{
  "model": "multi-label image tagger",
  "dataset": "telescope images of galaxies (Galaxy Zoo DECaLS)",
  "train_examples": 88335,
  "image_size": 40,
  "crop_scale_min": 1,
  "horizontal_flip": true,
  "color_jitter": 0.1,
  "arch": "swin",
  "norm": "rmsnorm",
  "norm_position": "pre",
  "activation": "gelu",
  "mlp_ratio": 4,
  "head_dim": 32,
  "fused_qkv": true,
  "bias": "all",
  "qk_norm": true,
  "layer_scale_init": 1.0,
  "parallel_block": false,
  "inner_norm": false,
  "patch_size": [2, 2],
  "depths": [5, 5, 5],
  "widths": [64, 128, 256],
  "num_labels": 24,
  "init": "lecun_normal",
  "residual_init": "none",
  "optimizer": "adamw",
  "lr": 0.0017,
  "beta1": 0.95,
  "beta2": 0.999,
  "eps": 1e-06,
  "grad_clip": 1.0,
  "l1_shrink": 0.03,
  "ema_decay": 0.999,
  "steps": 10800,
  "batch_size": 256,
  "epochs": 31.3,
  "lr_schedule": "constant",
  "warmup_steps": 540,
  "weight_decay": 0.3
}
Rows from block 9 of a small multi-label image tagger, named by matrix and row number. Rows with one number belong to one neuron. Each number is 128 + 24 x the weight over its row's rms, rounded and kept within 0 to 255. All counts start at 0. After the name is the row's rms in percent of the matrix's.
After each neuron's rows are labels from the 100 images, of 14848, where the neuron reaches its highest value: "strongest on" is what is common among them. Only what is clearly more common there than usual is listed. The data: telescope images of galaxies (Galaxy Zoo DECaLS). In brackets: how many of the 100.
# fc1: MLP up (model.blocks.9.mlp.fc1.weight, 512x128), inputs 0-63
# fc2: MLP down (model.blocks.9.mlp.fc2.weight, 128x512, transposed), outputs 0-63

fc1.58 098 [127  70 125 125 157 129 131 105 131 126 120 159 118 125 123 127 115 109 128 127 135 125 126 127 137 133 127 128 111 120 128 126 128 130 127 131 121 125  94 127 113 128 141 125 122 124 131 124 116 121 121 124 143 131 255 125 121 130 128 129 128 128 122 119]
fc2.58 096 [126 127 154 128 136 130 157 122 129 124 127 118 129 125 120 129 128 124 156 131 135 132 128 129 128 129 129 113 127 128 128 131 127 129 128 128 128 125 118 128 125 130 128 129 135 130 129 127 138 133 125 113 119 128 162 128 130 129 128 128 128 128 146 126]
strongest on: roundness: in between (80)

fc1.429 041 [127 130  80  58  89 194 156 125 175 143 127 126 112 115 128 134  52 137 159 127 134  87 129 111 113 125 133 135 152 174 127  97 123 128 158 139 125 125 121 155 100 167 121 126 102 118 137 155 181 102 133 137 201 125 207 118 126 131 126 129 136 128 158 147]
fc2.429 029 [134 130 129 129 142 117 224 132 132 148 129 141 123 150 125 128 110 142 155 145 125 131 139 142 128 148 130 135 125 126 127 128 136 130 128 128 186 125 175 127 137 130 129 135 113 134 128 128 122 138 128 125  87 128 206 129 138 131 129 128 132 128 135 158]
strongest on: spiral arms: yes (40)

fc1.62 076 [126 121 132 124 142 147 123 140 122 130 128 215 125 127 127 155 110 124 170 127 124 115 123 146 160 128 154 131 105 130 114  81  97  99 127 132 107 129 117 132 124 135 135 126 147 107 130 139 134 124 116 127 171 123 226 128 105 124 123 133 126 126 209 133]
fc2.62 081 [139 130 129 127 125 128  94 141 128 133 129 138 133 122 119 132 138 160 132 132 100 130 128 128 128  65 130 106 127 129 132  89 129 129 126 124 132 130  93 129 123 132 130 131 132 132 130 131 140 121 129 123 125 128 148 130 134 131 129 127 136 128 119 128]
strongest on: spiral arms: yes (40)

fc1.150 140 [144 149 120 102 136  28 133 131 124 128 154 115 140 123 121 111 157 140 142 128 107 101 131 138 124 131 132 134 101  60 143  55 138 123  98 151 187 141 131 130 121 161 125 136 125 101 125 146  89 195 131 130 174 100 202 136 130 121 112 133 142 140 134 129]
fc2.150 101 [126 128 105 123  96 156 170 115 122 126 125 134 125 105 125 130 167 135  93 130 130 106 137 127 128 138 128 141 124 130 124 113 122 128 127 130 123 124 109 120 183 120 126 125 105 125 127 133 113  90 128 117 169 128   6 124 142 110 127 128 116 128  42 121]
strongest on: shape: featured or disk (73); edge-on disk: no (62); spiral arms: yes (49)

fc1.198 017 [141 140 149 130 143 117 109 136 137 128 130 132 126 129 135 126 101 133  63 121 113 133 112 127 139 127 123 135 118 135 133 142 182 129 135 153 120 120 131 129 130 128 122 130 123 130 136 127 145 112 128 132 112 138 122 109 126 119 133 134 121 124 108 132]
fc2.198 014 [130 132  64 127 108 139 179 139 130 133 131 129 142 132 122 142 163 163 134 132 160 126 147 136 128 117 131 148 139 127 131 116 135 124 132 126 115 131 137 136 141 129 131 167 129 128 121 131 132 144 140 132 153 129 133 132 142 129 130 128 131 128 129 132]
strongest on: roundness: cigar-shaped (35)

fc1.71 121 [135 146 160 140 173 132 125 131 127 130 134 118 125 131 125 128 137 118 149 144  38 133 132 142 133 124 144 134 117 133 149 126 136 135 141 129 106 130  96 146 134 191 141 125 124 115 178 128 122 129 133 146 142 160 142 135 134 143 134 133 175 142  82 179]
fc2.71 113 [131 127 110 129  98 133 140 131 128 127 127 100 137 128 128 128 132 228 161 126 133 127 125 128 128  89 127 126 127 128 130  89 168 127 120 125 123 131 180 127 111 128 131 131 172 131 108 135 125 144 128 129  64 128 175 128 147 132 124 128 126 128 130 127]
strongest on: roundness: cigar-shaped (25)

fc1.419 078 [151  74 115 132 178 124 141 139 136 150 141 157 150 129 107 160 114 136 131 153 129 137 125 151 102 123 131 143 140 119 132  87 126 127 159 162 108 136 125 145 120 160 131 172 133 131 163 179 142 118 136 143 192 124 240 139 144 132 127 130 134 126 124 140]
fc2.419 096 [158 129 196 131 134 159 133 166 141 145 136 133 146 137 137 144 128 145 242 142 130 133 133 140 128 131 145 119 125 114 127  84 139 135 136 130  48 138  67 132 147 133 114 144 178 137 174 150 119 129 131 149  90 128 215 132 152 133 131 130 137 128 152 161]
strongest on: roundness: in between (60)

fc1.169 107 [124 205 169 128 173 175 132 130 129 127 128 139 129 128 128 131 129 127 131 114 133 128 127 132 124  68 118 129 124 120 130  98 134 128 128  88 111 128 138 129 203 145 120 128 113 128 128 134 133 143 128 127 181 143 196 127 137 141 131 131 127 121 129 124]
fc2.169 043 [154 126  97 130 161 118 166 122 118 126 130 110 129 123 109 122 125 117 111 119 214 137 101 126 128 168 134 105 119 135 125  69 141 124 123 129 255 123 114 121 120 128 123 125 129 131 125 134 133 125 127 123 106 128 105 128 127 108 127 127 124 128 107 147]
strongest on: edge-on disk: no (53); spiral arms: yes (41)

fc1.127 124 [130 172 143 150 170 133 119 125 122 123 142 122 139 120 123 131 129 147 127 130 132 131 128 135 142 102 129 145 115 133 134 134 124 142 127 129 120 126 130 124 139 133 148 134 116 136 162 129 119 105 123 128 140 189 210 129 110 138 124 131 138 127  82 151]
fc2.127 100 [126 129 122 127 112 129 255 131 127 128 126 117 128 127  85 128 104 153 117 119 127 130 126 128 128  89 124  57 124 129 127 117 130 126 128 128 126 125 131 131 129 127 124 129 130 128 124 128 120 131 128 125 114 128 152 128 123 125 126 126 126 128 208 112]
strongest on: roundness: cigar-shaped (33)

fc1.308 145 [132 123 196 141 126 121  74 129 141 144 132 146 131 132 137 133 130 129 135 131 123 151 134 148 137 133 125 145 118  89 132  92 183 130 173 131  89 129 132 150 118 154 155 129 135 139 160 131 102 232 129 130 119  57 173 134 147 133 141 125 136 130 202 139]
fc2.308 147 [125 127 128 128 124 112  95 122 127 134 125  97 127 124 124 129  31 114 131 122 169 123 123 122 128 124 104 103 123 128 124  94 143 129 124 127 179 128 145 134 110 127 126 129 129 128 128 126 113 130 128 127 119 129 134 127 129 126 125 126 121 127 130 113]
strongest on: roundness: cigar-shaped (26)

fc1.475 091 [128 100 152 125 135 136 135 146 141 132 130 129 128 129 127 154 125 114 128 129 144 126 130 144 140 126 130 128 127 125 128  26 123 127 125 123 123 142 111 147 212 168 132 133 120 129 134 130 130 123 127 127 227 130 255 127 129 138 139 155 130 128 151 145]
fc2.475 052 [139 125 135 128 144 143 114 159 125 142 124 135 130 119 122 141 152  43 138 132 117 123 114 130 128 155 133  71 127 130 143  87 133 126 129 128 118 131  61 129 153 125 132 124 121 130 124 125 151 137 128 124 134 129 202 130 136 134 127  55 137 129 118 130]
strongest on: shape: featured or disk (62); edge-on disk: no (60); spiral arms: yes (51)

fc1.117 105 [128 132 132 129 128 135 127 126 129 128 129 135 128 128 127 131 135 128 128 128 133 128 128 128 129 128 128 129 127 123 128 119 131 127 127 130 127 126 133 126 129 140 129 129 127 128 122 128 141 137 128 128 162 113 255 128 129 129 126 129 127 126 127 128]
fc2.117 032 [131 129 129 128 123 131 111 141 127 129 129 107 130 128 138 125 126 181 140 128 133 130 133 127 128 138 139 169 128 132 133  90 134 128 130 127 136 131 124 128 125 128 131 131 255 129 126 128 126 117 128 136 115 128   0 129 129 131 128 128 132 128 145 165]
strongest on: edge-on disk: no (53); spiral arms: yes (42)

fc1.291 051 [128 141 155 121 178 146 114 128 130 128 130 136 126 128 127 128 130 125 138 128  78 129 128 122 158 124 129 127 107 137 129 100 127 120 127 129 111 126  86 130 115 127 130 129 141 129 125 123 135 125 130 128 142 129 208 119 125 118 129 146 133 127 110 131]
fc2.291 047 [132 131 113 129 127 136 124 131 120 131 131 133 140 120 134 132 140 204 135 138 140 118 129 127 128 136 130 138 130 127 129 109 130 131 127 129 133 130 119 133 127 142 129 133 131 130 127 131 128 136 128 131  73 126 207 129 165 135 128 124 132 128 127 130]
strongest on: edge-on disk: no (53); spiral arms: yes (44)

fc1.259 154 [131 123 113 144 143 101 168 126 110 130 130 115 132 126 116 138 147 146 132 119 109 149 109 132 134 132 132 128 134  60 125 126 180  91 131 145 198 123 196 123  55 136 165 131 124 126 132 127 120 123 133 128 123 179 128 132 127 114 126 124 118 132  91 127]
fc2.259 167 [117 128   0 111 199 122 126 122 118 124 125 120 119 132 121 120 126 117 117 117  65 115 120 124 128 103 125  99 143 132 126 129 100 122 117 124 125 124 122 125 124 125  99 120 118 121 121 119 126 123 124 124  35 128 113 121  98 109 125 127 109 128 126 126]
strongest on: roundness: in between (74)

fc1.24 171 [127 146 133 133 124 133  72 132 137 135 130 157 118 131 123 137 164 156 121 134 134 136 131 144 123  85 126 124 122 131 131 111 127 131 129 139  90 137 102 157 126 147 124 131 131 135 129 137 122 114 134 129 107 107 185 121 126 127 126 131 127 130 140 129]
fc2.24 258 [110 127  70 126 209 121 129 121 118 111 106 126 120 106 112 120 124 136 122 107 129 115 116 126 128  82  97 125 128 129 122 124 108 104 122 127 164 123 154 126 122 129 115 120 128 123 121 116 129 131 126 111 121 127 122 123 121 116 127 127 104 128 131 113]
strongest on: spiral arms: yes (39)

fc1.245 073 [130 181  94 107 158 141 130 145  96 144 121 123 119 121 139 128 142 133 196 132 143 102 120 135 145 129 129 148 131 100 131  93 126 115 109 138 183 128  91 135  80 147 165 110 129  95 126 156 189 120 134 129 167 108 217 118 102 114 126 127 124 127 145 131]
fc2.245 057 [134 128 135 128 122 134 240 119 127 127 129 185 125 118  77 129  88 191 202 133 128 131 119 115 128 134 125  12 139 144 128  71 134 128 128 128 126 126 125 128 112 124 119 127 128 130 126 122 122  97 128 116  80 129 158 129 125 129 128 129 129 128 150 125]
strongest on: spiral arms: yes (40)

fc1.255 025 [135 128 145 135 135  72 102 150 128 151 126 145 124 133 127 131 107 148  31 145 127 169 128 136 131 146 128 139 127 131 140 130 150 126 132 133 128 145 125 137 103 137 125 133 114 143 123 133 124 120 154 134  85 140 151 139 131 132 141 128 131 131 129 132]
fc2.255 023 [129 133  90 128 127 131 145 132 129 135 126 132 129 132 127 129 136 163 131 132 154 126 133 130 128 124 131 141 148 128 129 138 124 128 129 130 130 133 141 133 135 133 136 137 127 127 123 132 128 132 127 130 169 127 114 128 129 131 128 129 131 128 123 133]
strongest on: roundness: cigar-shaped (50)

fc1.195 098 [128 133 137 129 128 137 131 128 128 128 129 131 129 128 128 128 130 127 126 129 128 128 128 128 128 128 128 128 128 127 128 110 132 127 128 128 128 128 140 128 129 129 128 132 128 127 127 129 133 151 128 128 155 113 255 128 128 128 128 128 129 128 129 128]
fc2.195 019 [128 129 129 128 126 124 134 143 127 131 130 102 134 132 140 121 119 233 130 131 122 132 133 127 128 131 134 201 126 130 136  66 132 122 131 126 142 130 132 130 128 119 137 134 175 129 128 128 125 110 129 135 119 128   0 133 129 133 129 128 135 128 145 160]
strongest on: edge-on disk: no (50)

fc1.455 059 [124 149 143 127 149 116 102 126 132 128 126 123 128 129 129 127 125 134  84 131  34 129 126 129 130 130 127 136 127 129 129 139 139 127 129 130 127 128 126 124 135 129 127 126 128 127 132 129 127 125 130 131 122 135 129 127 130 131 132 131 129 128 124 130]
fc2.455 066 [127 129  21 127 105 128 132 127 126 127 128 155 128 128 126 128 131 172 129 128 168 128 128 128 128 107 128 134 129 128 128 111 126 130 128 128 127 128 134 128 164 128 128 128 127 128 127 128  95 130 128 128 122 128 125 128 128 126 128 128 128 128 130 128]
strongest on: roundness: cigar-shaped (33)

fc1.511 018 [116  84 201 130 127 102  94 121 126 127 121  78 130 129 121  74 134 119 124 149  99 127 107 146 122 151  96 131 134 129 110 129 167 108 129 120 135  90  52  84 134 128 128  97 119 130 144 130 129 145 133 116 135  46 172 130 129 119 148 127 131 155 141 131]
fc2.511 013 [138 129   0 125 145 192 109 142 131 138 140 104 135 130 121 132  95  82  54 137 146 130 139 131 128 156 129  81 128 129 129 113 142 146 131 121 137 133 127 138 153 128 133 128 136 129 135 128 134 124 129 144 127 128 145 129 131 131 128 139 133 128 124 147]
strongest on: roundness: cigar-shaped (31)