A small multi-label image tagger, trained from scratch.
Model: 40-pixel images, depths [5, 5, 5], widths [64, 128, 256].
Training: 10800 steps, batches of 256.
Data: trained on telescope images of galaxies (Galaxy Zoo DECaLS), 88335 training examples, 31.3 epochs.
Rows from block 10 of a small multi-label image tagger, named by matrix and row number. Rows with one number belong to one neuron. Each number is 128 + 24 x the weight over its row's rms, rounded and kept within 0 to 255. All counts start at 0. After the name is the row's rms in percent of the matrix's.
After each neuron's rows are labels from the 100 images, of 14848, where the neuron reaches its highest value: "strongest on" is what is common among them. Only what is clearly more common there than usual is listed. The data: telescope images of galaxies (Galaxy Zoo DECaLS).
# fc1: MLP up (model.blocks.10.mlp.fc1.weight, 1024x256), inputs 0-255
# fc2: MLP down (model.blocks.10.mlp.fc2.weight, 256x1024, transposed), outputs 0-255

fc1.184 078 [125 128 128 130 127 129 128 128 129 128 128 129 128 128 128 128 128 128 146 128 129 128 128 128  90 128 128 127 119 125 128 128 127 129 128 142 128 127 128 128 128 128 129 128 127 128 129 110 128 127 127 128 129 128 132 129 128 128 129 128 135 128 127 128 128 127 127 128 128 128 128 128 128 128 128 127 128 128 128 128 129 128 132 126 128 128 128 128 127 128 128 128 128 128 128 128 128 126 128 128 128 128 128 128 125 151 127 128 128 128 128 127 128 129 129 128 130 128 127 128 129 128 127 128 130 128 127 124 129 128 128 253 128 128 128 128 128 128 128 128 128 128 128 127 128 128 129 128 129 127 128 128 128 128 129 128 128 255 128 128 128 129 134 129 128 128 131 131 128 128 127 128 128 128 128 128 128 128 128 128 128 125  92 133 127 127 128 123 128 128 128 130 128 129 128 128 128 128 129 128 128 128 128 128 126 128 125 128 255 128 128 130 128 128 147 255 128 128 129 128 129 127 128 126 128 128 128 128 129 127 128 128 129 128 128 128 125 125 128 128 128 128 131 127 128 129 128 127 127 128 128   0 128 128 129 132]
fc2.184 038 [129 128 129 133 129 128 123 127 129 128 128 116 135 128 121 128 129 128 126 128 141 127 130 129 127 120 128 126 124 129 132 128 140 122 129 115 129 127 127 130 129 126  89 127 125 128 127 146 127 126 129 130 111 129 122 132 128 126 129 125 110 130 128 128 129 127 112 128 122 128 122 130 127 128 129 130 127 127 127 128 127 127 105 128 116 148 128 122 124 134 128 128 122 127 129 128 128 126 129 128 128 132 124 129 123 102 126 131 128  91 129 128 123 129 132 128 124 128 128 125 133 124 144 125 122 127 127 128 129 127 128 255 122 128 127 128 127 124 128 109 130 129 128 132 128 128 131 131 132 146 120 128 129 128 127 128 119 128 126 129 101 128 127 125 132 131 132 128 129 126 128 137 123 128 126 127 126 131 128 133 125 128 146 102 129 127 128 129 128 128 125 139 131 122 124 129 141 130 130 127 128 128 129 125 129 129  67 128  43 128 132 132 138 131 137 128 128 128 128 124 152 127 128 128 131 130 130 128 110 126 128 132 127 126 128 127 125 139 128 128 126 136 119 151 129 131 128 126 126 128 128 128 128 126 128 112]
strongest on: roundness: in between

fc1.435 272 [134 126 122 173 117 135 183 132 135 126 130 130 129 129 112 123 126 134 211 128 126 109 142 128  93 124 160 118 199 154 128 112 201 127 128 189 126 158 123 121 122 126 136 128 125 125 168  72 130 146 127 143   7 138 161 115 113 114 115 132 130 127 134 131 116 121 120 127 128 127 129 117 133 142 128 109 114 142 126 126 126 128 241 105  77  99 122 128 127 127 120 134 122 127 120 120 127 127  97 123 131 125 125 128  50  94 144 128 120 147 136 118 131 120 136 149 131 132 127 116  97 128 120 121 173 126  75  87 130 133 130 136 140 133 132 123 122 113 128 164 130 152 110 134 124 130 142 122 117 123 118 133 110 123 128 118 113 226 127 123 128 122 143 139 139 154 111 134 128 123 143 112 123 127 127 124 190 131 133 132 132 146  67 225 136 130 128  81 128 130 128 172 129 142 132 143 126 130 130 122 138 124 126 123 109 119 121 129 148 128 126 126 128 129 123 126 130 127 126 131 132 119 135 133 114 134 118 129 148 129 128 125 172 130  97 121 130 149 126 128 125 125 244 114 129 122 126 134 125 140 125 110 133 122 139 134]
fc2.435 533 [129 127 130 103 128 126  77 124 121 124 143 136 123 128 150 129 128 128   0 128 128 127 123 153 124 138 119 128 131 130 126 127 120 131 128  78 127 123 130 135 136 128 120 128 127 131 127 127 128 127 120 120 147 142 133 130 131 130 134 130 136 127 128 128 127 128 138 121 123 128 129 129 125 128 127 128 132 124 104 127 125 128 146 130 147 177 127 129 128 128 129 130 145 128 125 128 122 128 138 128 125 121 126 126 146 255 110 131 127 123 130 128 129 130 126 126 127 133 128 130 129 120 124 129 140 140 127 128 127 116 122 121 117 129 130 137 145 138 126 155 129 125 128 122 134 127 130 125 128 128 137 129 122 132 125 128 118 186 127 127 122 134 128 147 120 121 122 128 129 127 117 123 129 128 129 128 127 130 133 123 126  96 123 195 134 120 129 112 130 128 126 111 128 135 129 128 126 132 128 139 126 128 129 138 125 125 128 127 131 127 134 138 129 129 120 122 122 129 128 129 204 123 119 128 123 135 130 126 130 130 128 128 137 134 148 129 126  99 127 128 132 128 137 255 132 132 128 125 130 131 127 133 129 136  82 170]
strongest on: roundness: cigar-shaped

fc1.754 170 [131 124 126  26 136 202 139 134 122 126  90 133 130 127 139 123 124 127 146 126 127 129 116 126  67 129 130 106  83 116 130 114 101 129 127 125 128 139 135 135 129 127 127 125 125 130 131 131 129 131 255 132 125 135 123 119 125 127 134 121 134 134 123 143 123 125 128 128 142 131 128 135 128 134 128 108 149 128 129 124 138 128 136 127 115 133 129 123 126 127 130 123 136 128 122 127 127 127 130 130 128 131 127 127 123 129 104 126 127 131 130 121 120 129 136 124 128 127 131 125 125  36 125 129 146 128 126 107 122 129 144 214 114 126 137 119 129 189 132 118 100 125 125 128 127 126 130 126 189 127 129 128 126 126 124 129 127 131 126 129 142 129 124 160 128 128 130 198 130 127 123 142 129 130 105 128 118 128 130 115 132 127 126 137 125 130 129  72 130 130 128 203 126 130 140 124 122 127 126 132 127 130 128 132 101 129 164 127 131 125 124 130 140 124 125 147 125 127 180 129 197 146 123 136 132 125 132 125 151 128 128 126 134 128 142 128  10 116 128 137 125 131 143  12 116 135 133 126 128 135 130   0 116 122 128 173]
fc2.754 222 [118 119 142  30  75 110 130 129 109 126 128 129 116 124 139 131 126 130 129 128 123 121 117 124 129 131 135 125 184 129 193 129 127 127 129 114 126 127 130 126 133 129 137 129 237 134 129 178 132 129 183 120 132 126 192 126 132 132 125 145 136 125 127 127 128 105 126 135 119 128 133 141 127 125 125 130 131 127 127 126 127 125 130 145 104 144 130 126 132 126 127 155 134 128 103 130 134 125 117 134 133 117 132 128 193  59 126 130 125 131 111 129 134 130 113 134 122 129 129 126 128 143 116 133 113 127 133 128 116 130 130 110 141 121 130 135 146 120 119 141 120 115 128 122 130 125   0 123 128 128 128 108 117 118 120 127 118 111 129 129 137 126 127 126 133 127   0 128 132 124 130 125 125 131 146 129 214 139 128 136 126 138 153 147 124 127 127 137 128 124 128 156 119 124 141 127 130 127 128 129 132 132 128 133 132 131 139 126 127 128 143  98 133  98 131 128 135 115 128 120 121 110 132 129 121 112 136 131 112 124 127 130 129 134 123 127 134 194 132 126 129 129 105   0 141 128 128 140 130 125 130 127 124 137 130 105]
strongest on: roundness: round

fc1.358 126 [131 129 129  75 117 126 147 121 105 135 126 129 128 128 139 126 141 128 255 128 127 104 132 126 134 126 122 139 189 137 129 136 122 129 128 130 134 131  45 141 126 127 131 126 127 123  94 119 129 133 134 121 129 119 151 129 131 134 116 121 118 128  84 123 124 128 134 128 123 126 127 175 128 123 128 128 179 125 135 128 131 128 156 136 129 120 137 126 146 130 120 139 121 130  96 128 128 120 134 127 126 131 129 139 126 125 130 123 123 133 128 132 122 135 134 112 124 126 126 133 129 125 115 127 124 125 119 138 162 139 150 126 132 126 133 135 114 145 126 174 116 111 127 129 135 127 135 130  18 130 126 117 135 125 120 115 103 129 129 126 132 128 130 129 124 134 129 121 124 126 129 141 127 125 135 129 153 135 135 125 119 132 128 152 127 132 130 180 128 119 162 140 135 113 133 126 117 128 128 129 127 124 127 128 131 119 106 127 128 127 128 135  94 121 129 255 128 128  69 138 105 126 131  96 140 128 138 120 107 135 129 124 134 135 128 131 158 136 127 128 120 139 127 106 126 160 126 117 126 121 130  82 135 130 218 117]
fc2.358 245 [127 128 140 133 131 123 150 130 138 127 138 133 127 124  59 134 123 129   0 127 129 128 123 128 125 130 127 130 106 128 119 129 147 128 128 121 125 123 124 117 129 126  73 127 139 134 132 142 127 124   0 128 123 131 136 129 138 130 129 130 159 121 182 128 128 128 126 137 125 128 131 132 128 126 127 137 128 128 117 127 130 122 255 126  84  61 120 130 124 131 130 130 131 128 132 128 127 129 126 140 127 121 137 126 158 184 129 128 128  76 113 122 138 126 113 130 131 130 128 130 128  95 143 130 154 133 146 128 128 118 125  66 126 122 127 126 138 112 125 162 130 120 129 130 130 128 134 126 132 120 119  90 128 129 134 131 135 124 126 127 166 128 130 115 128 125 130 128 130 131 132 132 126 128 128 127 126  66 128 137 129 125 126 121 135 127 127 125 128 128 126  82 128 123 126 124 130 125 129 127 126 128 129 134 126 128 118 119 136 127 140 106 125 123  94 113 129 130 128 130 129 129 130 128 117 130 121 128  95 132 128 138  74 134 101 128 130 112 128 129 129 116 159 145 129 126 128 127 131 126 127 167 100 139  98 104]
strongest on: roundness: in between

fc1.89 027 [140 127 127   0 132 129 127 128 112 129  99 130 149 122 132 109 129 128 135 122 127 129 129 128 121 130 127 136 131 132 128 128 130 132 129  77 128 130 130 125 138 122  96 121 130 126 126 177 132 126 154 127 126 131 120  61 128 130 125 128 134 128 126 132 127 128 128 128 128 128 127 129 129 129 127 115 133 122 129 125 138 128 119 131  59 123 126 127 136 126 130 131 127 130 125 125 128 126 128 126 129 130 127 141  57  93 128 121 128 124 128   0 120 136 126 127 124 128 129 130 128 127 127 128 132 128 133 131 128 101 129 128 120 125 127 126 130 123 123 118 123 128 127 129 128 123 115 127 209 129 127 130 101 125 130 128 129 113 127 128 172 125  63 122 125 128 104 198 128 127 128 127 129 130 124 122 126 134 129 128 128 132 129 135 125 137 128 114 129 129 134 253 127 117 128 128 126 128 128 128 127 128 129 135  77 125 143 127 125 123 117 127 127 129 128 132 128 132 132 122  94 122 130 169 129 127 126 128  59 127 131 131 128 128 129 126 124 131 123 136 127 123 140 101 127 129 128 127 127 133 128 125 128 130 128 141]
fc2.89 035 [127 123 127 118 127 128 151 128 128 127 128 129 126 125 128 129 127 127 128 127 128 128 127 128 128 126 127 131 124 127 114 128 127 126 128 128 129 130 131 127 130 127 115 128 255 130 129 131 128 127 129 128 130 127 123 127 128 128 127 113 128 126 128 128 128 128 130 130 125 128 131 137 124 128 126 138 127 129 127 126 128 127 126 123 128 141 128 123 129 128 128 132 127 126 127 130 127 125 124 178 124 129 122 129 129   0 143 133 127 127 127 127 130 128 127 131 129 132 127 129 129 128 157 128 137 128 129 128 127 126 133 127 123 127 129 129 132 136 128 133 127 125 128 128 128 124 124 127 128 135 128 123 128 128 127 128 130 119 128 128 120 128 128 124 128 128   0 128 128 127 128 127 128 129 129 130 188 134 128 139 132 130 151 128 127 123 128 119 128 127 121 135 124 127 130 122 126 128 128 126 128 128 128 127 128 129 126 128 109 128 130 126 128 128 134 128 129 125 128 153 129 126 127 128 135 124 127 127 124 127 128 128 128 128 127 127 129 125 128 131 127 125 122 120 252 130 128 130 130 126 130 128 126 129 128   7]
strongest on: roundness: round

fc1.498 072 [135 129 129 135 127 121 136 126 129 128 127 122 121 144 128 128 128 131 150 128 128 125 131 128 125 125 126 128 144 124 130 128 127 129 128 255 124 129 127 129 127 127 133 132 126 115 128  25 128 130 128 127 122 130 131 129 127 128 127 131 130 130 129 128 129 131 128 128 131 127 127 122 128 128 128 128 130 128  98 123 130 128 168 127 110 134 123 131 130 126 129 128 131 128 127 129 123 125 129 128 126 127 127 129 118 111 118 127 128 130 127 127 128 128 133 135 132 124 125 127 127 123 130 114 129 142 128 140 136 122 128 119 128 117 127 128 129 129 128 123 131 129 130 130 126 129 129 128 121 117 129 127 130 128 128 128 128 255 128 126 129 131  99 127 127 129 107 123 124 128 126 128 128 128 126 129 156 131 127 148 162 158  13 190 129 129 131 128 128 128 122 132 126 135 130 128 125 122 129 129 138 128 129 130 127 127 130 123 255 129 135 129 128 128 133 161 123 137 127 127 127 128 127 127 127 132 129 129 145 130 128 126 130 128 130 130 125 127 125 124 127 140 180 117 118 129 127 136 128 128 127   0 122 127 129 144]
fc2.498 037 [124 118 126 119  94 138 101 120 122 141  99 121 137 131 116  80 146 125  72 131 126 127 119 112 119 104 126 125 103 126 103 126 123 129 129  27 150 132 121 124 128 124   0 125 111 152 138 171 130 117 144 137 145 125 153 132 140 137 137 123 113 117 122 128 125 119 108 131 113 128 124 134 136 136 126 132 132 124 133 124 126 134 152 138 115 160 106 136 123 230 131 118 138 134 131 129 147 127 152 120 130 143 156 113 145 238 118 140 131  89 124 127 129 144 126 126 142 134 133 124 125 129 130 152  88 127 125 129 122 128 134 190 115 130 140 132 114 129 128 108 113 124 127 124 136 137  67 142 125 138 121 159 117 112 128 138 118 151 127 128 166 129 124 115 140 126 130 128 117 130 124 158 131 117  90 128 129 234 132 118 114 122 233 139 128 125 132  96 134 134 124  88  94  98 132 126 134 140 111 126 132 120 128 136 133 131  98 126  19 127 139 123 144 141  91 128 112 118 127 127 112 124 134 129 141 127 123 120 123 119 130 141 146 140 132 123 126 140 130 127 130 133 174 145 122 116 127 126 129 121 129 126 111 117 119 192]
strongest on: roundness: cigar-shaped